Weights of a small image FSQ autoencoder.
Model: encoder norm batchnorm, decoder activation silu.
Training: muon at rate 0.029, 3900 steps.
Data: trained on photos with spoken descriptions (Open Images, Localized Narratives), 203450 training examples, 1.2 epochs.
Rows from block 6 of the encoder, named by matrix and row number. Rows with one number belong to one channel. Each number is 50 + 10 x the weight over the matrix's rms, rounded and kept within 0 to 99. All counts start at 0.
# convs0: first 3x3 conv, stride 2 (encoder.blocks.6.convs.0.weight, 208x144x3x3), inputs 70-79, a 3x3 kernel for each
# convs1: second 3x3 conv (encoder.blocks.6.convs.1.weight, 208x208x3x3, transposed), outputs 70-79, a 3x3 kernel for each
convs0.96:43 55 49 41 54 38 47 45 50 48 62 57 52 52 60 54 61 59 55 52 48 61 55 47 56 35 50 62 65 46 58 43 48 45 45 55 55 53 55 57 54 38 65 58 53 60 49 48 56 55 34 48 43 53 36 57 55 47 56 51 45 47 45 54 47 41 65 51 48 49 48 46 53 49 76 47 38 53 58 69 77 57 61 70 52 54 57 49 53 64
convs1.96:51 42 54 63 55 44 41 55 63 53 61 46 56 25 59 51 62 65 44 49 31 47 45 57 55 46 39 62 37 41 57 72 55 56 41 50 51 47 67 67 38 72 47 39 53 55 41 53 43 40 51 68 36 54 53 46 54 65 48 48 56 58 46 44 41 44 45 41 52 50 43 57 48 41 55 47 57 29 41 65 58 43 36 43 48 39 46 39 40 44
convs0.97:46 54 41 51 33 49 44 50 48 40 49 53 42 52 36 48 45 57 41 36 40 56 59 60 51 44 61 49 40 38 64 73 79 65 50 56 55 50 47 60 50 47 43 47 46 51 47 67 41 38 46 42 17 54 57 42 52 41 61 33 38 46 49 50 43 40 56 49 51 56 52 53 42 66 66 54 54 58 48 50 46 50 45 39 46 42 50 39 39 43
convs1.97:49 41 40 68 55 50 45 49 64 62 39 48 58 49 38 66 66 59 48 51 44 51 50 51 44 43 51 60 59 56 53 60 46 50 57 52 54 46 56 52 53 52 56 52 63 34 38 37 73 69 58 72 59 49 47 60 59 39 48 63 53 46 57 51 59 53 47 44 51 43 51 44 53 48 50 50 51 28 46 41 34 54 55 40 63 62 54 53 51 43
convs0.98:45 34 69 48 43 34 53 58 60 61 43 42 35 49 40 51 41 48 67 45 40 33 41 52 48 71 37 69 51 52 42 43 44 60 47 60 51 41 63 43 33 36 57 42 65 54 42 46 32 50 70 56 40 64 51 58 50 36 46 54 31 59 45 46 64 46 51 35 39 48 37 63 35 30 54 51 40 51 40 45 64 66 57 49 43 49 51 52 54 53
convs1.98:57 62 40 45 41 52 39 58 44 56 57 41 46 63 35 62 77 46 41 42 56 42 42 56 48 79 50 54 50 45 42 34 37 68 46 59 46 37 37 48 73 59 31 51 41 46 35 58 53 16 56 45 35 65 57 30 57 48 35 53 66 35 47 60 58 53 46 48 30 45 70 47 66 44 60 63 45 36 70 56 51 46 49 62 50 22 43 50 50 53
convs0.99:44 53 44 57 70 51 33 37 43 60 62 59 58 66 49 63 71 62 34 41 38 52 99 91 31 24 47 47 47 44 37 64 44 47 60 61 48 48 51 59 57 57 50 59 54 41 40 38 54 45 53 37 44 44 53 47 43 32 40 41 45 48 39 50 51 60 54 56 54 32 50 56 49 37 49 49 46 47 51 58 62 41 46 65 58 67 66 57 74 56
convs1.99:55 66 25 13 48 31 40 18 46 60 46 54 57 56 53 65 40 43 50 49 44 60 62 62 45 47 49 43 31 47 64 52 49 53 63 55 42 35 54 44 44 66 44 56 58 42 39 39 53 68 55 61 43 45 34 44 34 52 94 59 51 67 55 46 49 42 45 68 58 67 74 68 32 53 54 34 60 53 44 53 70 44 54 41 57 40 52 42 60 47
convs0.100:50 42 53 59 46 44 49 48 46 55 41 58 39 58 54 57 52 38 70 47 35 46 58 61 46 55 66 48 55 60 53 55 47 63 62 38 43 62 47 51 59 53 49 52 57 50 59 39 33 43 53 49 49 55 41 41 56 46 44 54 59 48 54 48 55 38 43 28 65 42 45 50 53 50 53 64 52 54 52 47 62 46 53 46 42 41 43 60 50 43
convs1.100:47 70 43 44 56 41 51 38 48 52 64 60 21 77 59 38 33 51 53 47 40 51 39 56 38 54 48 46 39 38 52 45 56 63 46 55 63 52 30 44 34 42 57 46 47 51 55 55 50 54 51 45 65 50 42 37 40 56 25 43 44 45 46 47 35 42 54 52 47 39 47 44 47 50 46 67 51 36 61 47 52 42 52 53 39 35 41 45 40 46
convs0.101:59 39 47 52 45 42 58 45 45 57 53 48 62 56 45 57 57 37 40 50 66 62 50 22 52 60 77 48 46 65 45 52 49 50 58 22 52 50 42 57 44 47 48 43 37 60 63 50 33 58 60 29 55 51 54 38 32 51 48 49 55 50 44 34 54 59 63 60 42 56 48 42 53 68 36 52 61 53 63 47 56 58 45 50 45 59 55 46 68 42
convs1.101:60 48 61 66 59 74 53 66 61 62 50 52 46 56 56 63 49 58 50 51 52 50 58 52 48 46 49 49 51 52 35 47 41 39 59 60 53 53 42 54 59 52 46 45 47 50 55 44 39 43 46 51 44 59 48 56 52 37 42 61 55 57 57 53 42 45 39 49 57 41 46 47 65 63 48 56 70 58 67 48 64 48 51 45 55 52 55 50 39 37
convs0.102:49 46 39 60 57 48 46 41 26 63 62 60 44 47 63 57 56 55 58 44 43 36 47 62 46 53 57 52 46 45 56 59 44 47 44 59 57 49 47 52 42 27 59 58 39 62 45 24 36 35 39 59 49 56 46 27 47 49 51 43 43 30 50 39 52 52 60 62 56 37 44 55 48 39 42 59 52 64 44 57 41 49 59 76 53 46 62 45 44 51
convs1.102:36 44 49 54 58 48 32 46 48 40 65 47 40 49 48 47 60 70 52 53 43 53 45 58 41 45 56 49 35 45 60 62 50 34 41 36 51 52 62 55 36 59 55 33 46 45 48 48 39 37 55 36 43 68 64 47 42 59 40 48 67 63 35 50 46 49 50 55 41 44 59 54 56 61 39 68 42 67 37 60 48 40 50 62 38 52 62 43 55 62
convs0.103:48 65 42 51 42 49 28 50 39 42 52 40 46 50 44 38 46 51 52 49 49 48 36 16 42 56 51 38 66 45 56 36 39 52 50 52 62 40 49 49 45 48 61 46 50 55 51 64 40 44 61 47 57 45 53 48 56 47 44 49 30 34 61 69 57 49 51 24 46 54 36 37 39 57 48 37 65 42 40 54 64 56 49 60 37 41 50 50 57 49
convs1.103:47 43 45 60 59 47 49 64 51 36 81 46 26 28 53 54 71 47 45 56 58 59 54 53 56 62 58 47 51 47 57 54 69 42 63 34 53 45 57 57 32 45 55 54 44 66 66 57 54 54 56 42 50 38 54 37 45 59 54 44 63 40 39 59 49 48 54 37 49 43 53 46 42 44 51 38 63 50 42 36 25 42 45 43 38 45 66 36 43 45
convs0.104:60 62 57 52 55 69 36 41 37 40 46 50 53 57 39 48 46 58 46 48 24 51 57 52 35 45 39 39 45 62 45 42 49 51 53 57 42 46 54 46 53 45 45 53 42 39 46 56 60 50 54 39 43 38 41 53 59 57 51 44 49 42 33 48 46 54 41 51 47 30 44 45 61 40 47 37 37 28 50 55 53 55 49 45 62 46 44 53 38 50
convs1.104:55 43 53 42 65 68 45 38 53 66 41 56 60 55 46 53 55 67 45 41 31 40 40 45 60 66 48 51 53 50 52 68 63 27 34 55 52 55 61 47 50 43 54 54 49 51 46 49 57 65 45 68 52 49 51 55 56 54 51 70 45 44 48 44 55 49 55 52 51 56 68 57 36 53 61 32 50 25 54 35 40 41 39 38 66 69 43 53 49 42
convs0.105:50 46 49 53 40 50 41 32 40 48 48 48 56 46 46 41 48 40 33 62 61 74 82 74 41 36 59 36 43 59 53 69 54 47 43 59 50 59 37 55 71 53 39 41 46 52 39 44 41 60 27 51 67 67 57 65 59 40 56 35 52 39 51 51 42 47 32 65 44 44 40 45 56 49 57 53 40 66 39 43 43 55 52 56 50 46 46 61 53 45
convs1.105:69 59 60 34 44 54 67 21 40 46 48 57 33 58 48 49 60 48 51 52 53 67 60 41 51 50 47 55 50 55 55 44 59 40 56 40 45 48 41 61 79 54 33 48 59 46 54 64 49 50 42 61 42 53 31 43 43 53 56 58 48 58 47 48 44 59 46 56 47 70 67 61 52 33 37 52 48 35 54 55 36 63 51 48 63 65 53 44 45 45
convs0.106:47 49 54 49 49 39 55 61 68 53 51 58 70 62 67 71 75 57 49 54 55 45 41 43 45 55 46 38 36 60 57 45 53 35 36 44 41 59 49 49 63 57 36 58 53 38 57 49 42 61 51 64 71 52 51 39 59 41 57 57 25 34 51 40 59 56 51 61 75 61 72 61 62 54 49 34 55 56 53 50 50 56 48 65 65 55 63 60 73 73
convs1.106:44 42 33 52 63 53 45 45 40 54 52 34 59 87 56 52 60 38 59 54 43 54 45 35 52 54 55 59 45 42 54 45 60 48 54 49 45 34 53 65 44 50 45 52 31 54 55 45 43 65 42 43 45 61 57 70 61 77 56 46 55 40 52 41 54 53 56 56 58 48 50 53 49 68 71 55 53 58 62 54 45 43 60 46 46 56 53 45 55 40
convs0.107:53 46 57 59 71 62 48 39 64 48 39 45 45 42 56 57 56 46 52 51 56 57 34 42 37 55 65 53 42 49 42 34 41 38 60 44 41 54 61 58 61 50 50 52 44 56 65 50 33 51 35 47 56 37 43 34 39 34 53 48 29 44 44 51 49 66 57 29 52 53 24 62 55 52 38 60 41 51 66 59 43 25 40 52 46 51 57 62 62 43
convs1.107:57 62 46 52 39 25 74 31 55 51 44 57 29 52 32 53 41 46 42 48 55 47 73 62 46 46 51 49 50 49 48 50 57 57 51 60 39 36 50 43 42 48 44 49 43 50 44 53 43 37 70 47 43 54 59 53 52 52 59 51 43 60 59 46 53 48 44 55 58 45 54 52 54 35 57 57 57 40 62 58 52 48 46 46 37 59 44 43 52 44
convs0.108:44 48 32 46 56 46 63 56 48 53 55 47 37 45 37 50 36 43 70 52 64 43 35 64 65 52 43 74 59 62 56 45 51 57 45 55 49 45 31 40 47 42 55 43 39 47 41 33 41 54 53 59 55 35 61 65 54 44 60 44 53 71 66 50 48 44 70 56 57 53 47 55 61 32 38 42 70 53 48 51 62 55 56 75 48 51 58 53 54 69
convs1.108:53 54 50 42 49 53 53 44 58 52 59 53 53 64 68 50 38 57 45 52 46 53 55 63 54 47 51 49 31 41 63 53 50 62 42 54 50 55 51 57 42 57 43 46 48 38 48 48 58 49 47 43 35 54 45 42 40 53 33 52 45 45 42 48 44 56 44 44 44 49 49 58 47 40 41 43 47 41 55 84 51 45 54 56 43 53 48 39 62 44
convs0.109:54 61 48 58 45 48 47 43 55 56 59 52 56 55 55 47 60 50 73 36 64 61 58 75 49 22 47 51 55 65 49 58 55 43 47 54 52 47 53 41 42 47 48 48 51 52 43 52 38 48 50 48 54 68 51 67 58 55 55 44 44 60 50 37 48 42 59 59 50 44 34 38 42 71 57 52 57 52 70 53 55 63 51 45 53 47 45 57 47 50
convs1.109:48 48 47 40 51 50 51 33 65 54 33 59 58 41 40 58 51 51 38 35 38 64 51 57 54 48 46 44 52 57 56 36 46 52 50 41 55 73 56 49 76 50 64 59 39 50 55 36 37 41 46 49 54 54 60 44 65 45 30 61 60 44 45 59 45 60 38 24 40 55 41 54 57 41 66 62 44 63 27 26 56 46 46 30 38 23 26 41 60 47
convs0.110:35 47 44 40 35 48 57 33 47 47 46 58 50 37 45 43 41 53 68 52 65 34 46 33 41 57 51 40 57 51 46 59 45 64 58 61 42 47 46 54 51 48 37 53 50 44 60 50 40 33 46 47 35 66 42 31 37 41 54 59 55 55 63 48 58 38 49 41 37 30 37 35 37 66 36 58 54 41 36 26 34 40 24 44 54 51 66 42 37 50
convs1.110:40 50 52 64 50 51 56 68 62 54 48 56 56 48 65 58 45 62 40 46 64 61 93 56 35 51 40 44 60 47 47 46 56 42 53 44 51 47 48 49 30 43 53 46 44 42 41 35 52 61 61 50 41 37 59 52 59 46 59 58 41 61 42 47 39 34 51 46 49 53 48 56 42 39 44 69 61 68 41 48 67 49 45 46 67 56 62 48 49 57
convs0.111:42 46 50 52 46 53 40 43 51 39 43 45 51 48 47 51 49 42 40 52 34 51 62 43 54 62 56 50 26 36 58 39 49 59 66 55 55 48 42 54 45 44 60 57 48 53 45 39 40 55 44 63 57 36 40 42 50 54 43 46 40 53 61 38 43 37 52 58 56 46 63 49 42 51 44 35 55 37 52 45 41 53 56 50 49 72 60 58 54 51
convs1.111:61 60 31 58 63 60 40 56 30 47 62 59 54 93 53 49 44 45 42 65 59 61 35 59 55 51 66 49 48 47 58 44 72 41 40 58 46 62 65 35 69 49 62 64 59 58 45 56 64 58 52 50 52 47 56 37 35 65 60 47 62 53 43 57 52 60 42 48 45 56 42 51 45 52 36 55 56 67 51 51 54 49 56 56 51 62 51 48 48 44
convs0.112:56 38 44 29 57 38 53 60 62 47 54 57 45 55 55 49 44 66 37 38 51 58 78 50 48 40 38 54 49 36 57 60 53 48 45 56 52 36 38 61 39 46 43 39 45 56 37 60 35 60 44 41 44 47 39 34 50 41 52 35 32 38 44 51 48 63 52 59 59 60 50 39 48 46 41 53 65 62 49 45 27 56 41 57 44 35 45 41 42 47
convs1.112:53 46 37 48 47 38 54 43 54 44 59 51 46 53 40 42 68 66 43 53 47 44 47 40 56 50 48 47 43 58 50 55 49 45 48 51 48 45 50 49 38 54 48 36 57 50 43 62 48 45 45 47 67 50 49 45 50 53 49 57 52 31 54 47 48 44 58 57 50 68 47 52 54 41 43 64 46 36 64 46 37 57 58 42 50 47 39 49 45 40
convs0.113:50 24 44 44 53 51 38 43 39 45 53 47 44 43 55 36 32 48 45 46 37 36 46 69 38 56 69 32 51 35 38 35 41 36 57 58 50 48 47 45 52 65 57 45 65 45 54 59 29 51 62 48 62 50 54 50 66 47 42 41 41 45 38 57 27 52 39 56 68 54 40 46 43 53 47 29 63 41 45 65 44 48 47 49 59 45 55 64 53 53
convs1.113:48 48 61 55 50 46 63 65 56 39 54 38 55 62 32 44 64 35 54 52 50 54 39 45 50 49 53 44 55 47 53 55 51 45 59 42 46 44 37 56 55 42 46 58 48 53 48 53 58 54 49 55 48 46 44 51 57 53 55 48 62 63 44 53 66 43 66 76 64 62 74 60 58 45 42 45 43 39 50 52 37 58 50 64 61 68 75 53 50 61
convs0.114:43 58 63 53 54 41 46 45 39 31 55 36 41 54 49 60 53 47 71 41 33 51 50 82 46 53 66 47 48 53 42 49 49 54 37 48 52 40 41 40 64 51 49 66 57 39 40 48 71 51 46 49 58 56 46 50 39 52 35 38 41 52 45 51 36 52 46 48 63 31 26 50 52 34 57 53 50 59 41 27 33 53 54 54 41 41 38 42 56 43
convs1.114:46 53 45 48 64 59 57 73 50 34 59 33 52 67 61 39 58 52 54 45 53 51 52 45 51 55 47 50 56 55 57 45 50 58 46 55 47 58 49 54 60 48 44 67 55 31 47 37 71 50 45 58 58 51 33 60 42 44 38 44 38 41 56 41 46 50 54 34 39 49 40 42 62 51 40 59 27 30 55 43 43 46 50 50 48 54 42 51 63 57
convs0.115:37 63 45 51 47 43 60 41 32 49 40 51 50 58 45 46 53 73 53 42 49 38 34 42 66 52 40 48 53 58 52 47 51 43 40 37 51 49 42 51 42 52 54 48 55 39 65 54 48 63 73 44 43 75 65 42 51 41 50 45 55 42 33 48 54 56 51 49 52 37 35 52 47 50 43 36 50 72 45 43 53 65 51 52 53 68 36 48 60 49
convs1.115:64 35 47 45 41 61 68 60 61 57 71 43 64 83 55 58 41 55 48 54 36 58 93 55 51 46 48 43 66 54 39 32 45 47 40 64 31 59 42 39 59 38 44 61 36 45 31 40 68 42 53 41 41 35 54 40 51 41 46 57 57 44 71 42 49 46 40 11 36 52 47 45 65 49 66 51 41 48 37 54 35 44 54 44 48 39 43 47 42 45
convs0.116:54 46 41 52 46 43 56 57 43 68 66 43 56 53 58 49 48 45 45 29 55 53 51 49 52 50 66 39 55 32 62 33 45 43 51 25 45 46 45 44 41 42 59 48 47 37 40 40 50 59 57 57 67 62 42 45 50 43 32 42 66 52 61 40 43 46 64 55 65 31 29 48 36 58 42 60 50 53 43 43 47 40 65 59 39 35 43 46 55 52
convs1.116:63 63 65 52 45 43 56 60 69 49 51 40 38 39 68 47 45 58 48 47 50 64 51 58 48 48 50 55 50 63 51 64 54 46 51 45 59 54 65 57 49 64 55 43 54 47 49 64 52 43 52 43 49 52 57 50 65 38 43 32 60 54 63 47 43 48 43 51 47 32 56 45 39 59 36 46 35 36 53 51 54 56 61 46 42 51 44 45 54 52
convs0.117:59 53 48 56 58 58 40 46 62 54 58 46 74 82 66 59 63 50 44 64 46 47 37 22 38 55 51 42 58 54 33 48 40 38 46 38 36 48 53 41 52 48 37 70 57 54 45 57 65 67 64 55 51 51 44 48 45 42 54 44 45 68 39 50 49 49 43 58 64 37 48 47 58 51 51 55 54 52 73 40 42 44 46 42 46 61 58 56 60 56
convs1.117:21 38 42 49 59 40 45 44 69 52 54 61 51 75 53 53 59 38 46 54 43 52 68 39 53 62 45 54 49 37 51 39 34 48 62 45 48 34 57 58 35 47 52 59 52 69 61 55 58 72 67 42 36 47 51 76 62 42 52 43 38 43 66 50 44 52 53 32 44 55 52 38 37 59 71 52 45 46 42 48 50 45 50 39 48 21 49 51 46 43
convs0.118:44 48 51 48 36 42 63 52 59 53 54 46 44 29 35 44 44 52 53 49 51 42 50 50 62 45 40 66 53 59 46 58 43 51 44 54 58 47 56 39 29 27 46 42 40 62 45 51 58 55 27 63 49 54 50 59 38 58 55 46 65 64 39 44 50 63 49 46 40 53 31 32 48 37 50 54 53 53 62 42 67 41 59 37 52 37 48 46 55 50
convs1.118:41 58 38 55 80 53 33 42 41 34 61 58 52 51 62 41 67 57 49 48 50 47 66 52 42 47 52 61 70 44 55 58 50 48 49 40 46 49 44 54 29 55 47 43 59 48 61 46 48 61 51 38 44 64 74 41 41 44 61 55 66 47 36 63 40 49 36 42 38 47 44 46 52 52 57 50 61 47 58 53 65 54 53 54 40 46 61 44 43 51
convs0.119:30 56 36 59 52 64 49 44 33 42 40 62 48 34 45 53 56 50 45 43 34 48 69 67 43 30 49 63 43 48 46 49 63 49 45 59 42 42 43 49 39 29 42 46 17 56 43 63 45 49 41 44 59 56 44 32 46 43 46 42 41 38 47 47 58 49 53 47 41 38 35 48 54 55 56 39 58 45 35 59 43 50 34 46 42 32 47 37 39 50
convs1.119:45 56 38 61 43 54 28 47 46 49 42 48 56 50 66 48 49 53 63 70 53 58 59 50 59 54 47 55 44 48 65 72 62 58 58 59 45 57 30 51 64 45 46 63 47 46 51 68 39 41 55 54 51 60 29 22 36 37 43 47 42 20 37 61 58 57 61 65 38 51 68 56 54 49 57 45 49 42 45 51 54 53 56 57 52 49 46 52 54 57
convs0.120:46 50 48 45 61 48 46 49 64 49 50 53 50 52 52 45 48 45 52 38 43 35 34 57 45 66 50 60 56 65 51 52 35 57 60 53 50 51 54 41 43 53 51 39 34 57 61 59 41 54 54 32 49 52 61 44 47 55 47 64 39 44 38 51 44 38 58 43 37 60 56 62 42 53 59 52 48 43 41 48 49 42 51 63 41 46 55 50 49 51
convs1.120:39 60 47 48 51 53 46 55 40 55 50 58 51 70 64 42 55 50 51 56 49 50 62 55 47 73 47 42 55 55 50 58 54 59 60 57 65 48 51 66 33 36 63 42 54 38 49 49 35 58 49 49 38 61 53 50 53 58 52 57 56 56 63 39 51 59 44 46 54 38 36 39 45 60 53 47 54 58 37 50 37 40 53 51 43 49 38 52 40 50
convs0.121:66 53 58 38 57 47 44 46 51 54 52 59 70 62 76 49 57 68 50 53 56 51 39 29 58 77 68 54 61 50 47 51 47 57 42 47 64 66 62 69 56 61 60 49 51 45 46 51 64 59 48 55 47 39 60 53 50 63 70 50 50 67 53 53 38 58 61 58 57 58 48 74 47 46 65 56 55 38 42 44 31 57 71 64 46 40 53 52 57 54
convs1.121:56 47 59 53 82 39 67 56 72 58 46 61 42 56 54 70 61 61 40 57 45 56 61 54 50 70 52 47 52 60 36 27 33 53 67 60 57 35 63 66 25 50 54 51 45 49 49 42 53 70 45 57 53 31 26 45 36 58 84 40 37 38 32 51 57 48 57 52 66 49 50 58 53 54 53 73 84 68 49 48 42 50 51 56 50 46 48 57 57 51
convs0.122:64 49 63 58 50 59 46 39 46 51 62 41 56 45 54 51 46 48 46 64 45 52 49 43 50 56 43 46 55 50 54 46 47 45 40 42 56 37 35 56 54 52 46 34 43 50 42 50 53 52 38 33 50 36 53 54 59 39 49 28 59 46 65 56 59 53 45 51 32 40 55 26 54 48 64 48 44 60 32 52 58 74 47 40 49 67 48 47 36 52
convs1.122:41 37 51 54 55 57 45 54 51 59 69 60 54 54 48 50 55 67 56 63 54 51 71 31 58 50 61 59 51 50 53 62 49 45 51 39 48 38 49 57 40 53 45 51 42 46 55 54 50 42 43 54 64 41 52 43 49 31 55 39 53 50 40 45 50 45 53 49 58 48 29 32 53 57 59 53 32 50 69 62 61 44 42 45 46 62 43 53 38 50
convs0.123:54 37 58 43 51 39 73 43 53 56 61 44 45 37 42 46 41 32 46 55 47 53 30 52 73 53 63 46 56 57 42 46 40 44 37 34 47 36 54 55 47 43 50 38 43 59 48 43 51 60 49 42 54 46 39 49 42 53 47 43 41 59 39 47 45 48 35 46 43 35 47 58 63 41 51 49 67 63 51 43 50 51 46 40 56 63 45 59 47 42
convs1.123:63 36 46 45 55 49 49 34 53 41 40 67 45 48 43 44 46 37 38 43 43 44 40 63 42 62 57 48 50 56 55 49 47 68 43 54 44 59 46 52 48 48 43 66 42 52 52 51 72 55 54 51 51 57 38 47 48 53 50 49 56 38 50 46 46 41 47 41 49 49 37 44 50 52 57 56 61 46 55 76 54 44 44 56 48 29 51 49 50 48
convs0.124:51 39 39 63 33 53 43 43 37 49 44 52 49 47 29 51 48 29 43 70 71 61 51 41 42 61 32 53 54 53 51 56 54 45 45 49 50 57 48 51 55 48 45 56 67 64 60 44 69 43 52 71 50 48 41 41 60 42 49 33 33 45 42 57 53 55 43 61 64 44 44 33 61 44 55 71 38 49 63 45 58 49 53 60 52 56 45 39 42 47
convs1.124:55 39 46 58 48 44 53 61 30 47 56 42 52 51 58 42 73 48 47 58 56 62 67 72 48 47 47 55 50 37 48 47 53 53 50 46 32 58 44 57 80 54 49 34 46 36 52 57 57 56 68 58 45 70 70 47 45 62 48 40 48 47 49 48 58 57 37 40 54 47 49 67 48 57 45 55 53 42 32 34 51 50 45 42 65 49 55 52 44 47
convs0.125:60 60 59 36 35 52 48 36 30 42 52 48 63 55 57 39 51 48 43 53 59 56 45 41 48 45 57 49 56 49 43 67 59 52 43 45 48 63 46 62 65 62 54 54 55 50 51 42 39 42 38 34 38 51 43 48 50 56 51 45 51 42 36 56 31 49 55 49 48 41 33 38 58 65 61 49 49 43 44 57 34 48 44 52 48 31 30 49 48 45
convs1.125:63 57 47 48 50 58 69 63 57 43 43 44 45 44 68 47 46 54 55 48 48 50 57 49 43 51 43 56 49 42 59 46 26 59 54 62 45 40 54 57 55 47 51 56 38 50 50 34 56 54 48 41 47 55 55 61 57 57 61 49 79 70 58 45 41 34 52 44 48 49 43 37 51 49 52 54 60 62 63 39 58 46 49 57 56 54 50 62 51 51
convs0.126:39 50 61 47 50 49 48 43 32 50 49 57 60 45 52 59 33 45 51 56 54 41 36 36 59 73 59 42 45 58 46 59 45 51 44 43 60 54 61 59 37 50 61 51 50 39 56 46 43 52 66 45 41 34 59 49 69 58 65 43 52 41 71 45 39 38 37 62 27 58 65 45 66 54 59 51 52 61 37 45 44 52 53 56 69 56 84 44 34 49
convs1.126:54 52 45 70 46 47 46 46 36 53 51 63 63 36 55 53 52 39 52 53 49 49 54 53 48 54 50 47 58 51 52 32 48 42 54 49 59 37 49 48 25 25 36 36 44 50 39 59 50 66 40 55 63 53 52 58 60 27 36 51 56 59 43 45 43 50 39 49 54 44 43 37 43 66 48 56 55 53 41 44 41 47 49 51 50 43 51 62 42 50
convs0.127:49 41 52 57 37 54 64 49 47 50 41 46 49 54 36 44 51 52 44 47 69 39 51 45 61 55 56 55 48 43 53 38 61 40 39 46 53 58 44 57 74 52 52 56 44 64 54 48 49 38 48 47 49 51 57 63 58 54 37 38 44 59 39 37 55 28 50 44 37 55 58 41 56 70 70 40 53 46 32 67 46 62 54 51 57 37 41 49 56 48
convs1.127:71 72 54 42 70 50 59 62 48 23 47 21 31 78 24 57 48 51 38 42 38 53 63 48 57 57 47 49 57 52 46 57 60 44 59 51 46 47 41 52 62 56 44 58 49 44 54 41 45 32 26 39 56 55 46 40 48 46 54 31 72 51 38 43 46 48 43 48 51 47 50 42 53 38 58 41 33 37 42 61 30 46 50 52 51 45 52 57 42 51
convs0.128:67 40 50 59 52 70 44 52 46 54 52 54 40 56 46 54 53 58 28 67 43 61 37 36 52 61 49 52 66 47 31 60 46 52 49 54 46 49 53 54 44 64 52 49 62 46 47 41 66 27 51 39 37 53 60 33 60 51 71 68 39 54 53 54 68 68 40 46 39 41 39 59 45 44 65 43 48 42 50 33 63 43 52 60 55 52 60 34 46 40
convs1.128:55 55 46 59 47 36 61 56 55 44 45 55 48 41 48 55 59 55 64 57 57 53 53 46 46 57 38 52 45 43 45 32 35 69 57 51 50 56 50 56 53 55 58 49 44 61 48 39 47 50 31 58 45 40 52 45 51 51 39 62 53 49 44 47 52 41 55 57 58 46 35 31 52 58 56 49 58 79 41 56 59 48 30 45 52 49 50 58 43 38
convs0.129:62 45 60 35 51 52 60 36 34 46 45 40 32 48 40 53 30 41 52 58 50 42 39 56 36 47 53 55 65 55 58 56 66 46 37 54 43 39 48 29 23 39 49 51 60 54 51 61 51 36 46 57 59 49 50 45 59 48 35 59 52 44 60 55 56 32 59 48 56 67 43 52 50 49 47 40 46 39 52 54 49 46 53 50 44 43 36 60 46 52
convs1.129:45 52 53 46 52 56 45 45 44 52 61 43 52 57 46 51 55 58 56 47 55 64 47 37 61 53 49 48 37 44 49 55 56 53 44 60 41 52 42 55 46 47 61 60 62 53 61 45 50 63 43 44 47 55 51 62 53 42 43 54 61 55 57 46 58 55 55 61 51 48 43 50 46 56 35 46 53 51 51 59 66 48 53 54 59 52 51 47 46 47
convs0.130:59 60 55 60 61 51 76 60 40 45 35 47 55 45 41 36 37 42 46 40 52 27 44 19 45 53 28 54 55 61 45 62 63 65 52 62 52 48 47 38 67 51 51 74 57 59 41 47 52 76 48 48 69 67 60 49 51 67 52 48 49 44 58 50 51 36 58 76 83 38 59 54 56 47 45 59 37 61 57 26 51 45 51 54 47 42 44 50 56 50
convs1.130:50 53 34 39 33 51 36 40 52 54 54 41 32 48 72 58 47 52 49 56 51 51 59 50 53 52 44 67 44 50 39 24 47 51 50 49 39 43 41 42 82 61 49 64 52 42 41 60 44 24 47 64 38 57 44 43 42 60 41 63 43 20 24 43 29 52 27 35 44 63 48 46 48 51 41 53 54 67 52 62 54 40 47 48 50 39 38 47 49 48
convs0.131:53 46 51 47 40 50 48 53 40 59 46 49 52 46 47 50 65 32 56 27 49 50 80 75 65 53 49 69 50 44 41 47 51 55 39 54 37 39 50 45 46 44 52 42 44 37 52 44 46 34 54 59 42 69 46 38 50 47 42 42 46 43 53 46 42 41 12 56 38 27 44 28 34 31 51 44 50 44 47 62 69 43 43 56 57 60 35 41 39 53
convs1.131:67 63 38 31 56 55 65 27 49 66 59 48 50 65 63 57 42 60 58 68 51 41 19 61 54 45 59 39 46 46 33 50 21 50 50 62 48 50 52 39 56 38 53 46 56 40 50 65 68 57 72 44 48 38 62 48 44 56 48 40 54 40 60 40 61 38 45 53 43 47 53 46 36 49 50 56 45 31 54 51 39 51 58 56 48 23 34 58 47 49
convs0.132:52 57 39 29 36 54 40 46 52 53 44 51 52 51 47 51 41 45 50 65 50 59 41 89 41 62 49 42 43 36 55 55 56 55 62 57 59 31 53 41 45 45 55 43 37 51 58 53 49 44 59 51 63 71 59 59 53 38 50 57 43 46 56 57 50 43 57 62 45 61 58 47 42 43 43 40 46 39 40 28 50 44 47 53 50 58 68 43 40 49
convs1.132:55 51 50 42 67 37 35 44 46 57 63 43 41 54 54 60 68 57 42 69 49 48 39 37 49 63 62 54 44 50 34 53 58 47 66 64 40 44 45 42 57 63 41 34 68 70 41 50 70 49 61 62 57 31 57 44 38 57 66 41 59 52 47 39 43 45 52 49 56 74 99 57 51 41 42 36 42 08 56 61 54 47 50 46 58 63 60 55 49 42
convs0.133:58 62 46 40 41 41 54 65 35 42 52 54 56 56 50 62 59 52 46 49 51 46 36 62 53 55 36 53 36 44 65 56 51 53 50 59 55 60 61 59 61 58 52 54 60 38 41 70 54 34 58 41 39 66 60 54 44 50 58 56 57 53 49 42 33 35 36 34 56 44 41 58 50 47 43 61 39 55 30 44 40 36 50 38 50 55 36 41 55 47
convs1.133:61 35 42 48 53 52 64 40 39 56 37 43 47 51 71 55 31 53 50 57 52 35 45 50 50 50 48 55 54 60 57 50 56 56 47 59 48 57 56 45 79 35 51 61 36 36 45 40 53 43 55 55 55 42 63 57 42 61 52 45 60 44 61 45 53 53 41 50 52 46 63 52 51 53 47 58 64 47 56 49 64 52 49 53 41 47 48 50 47 53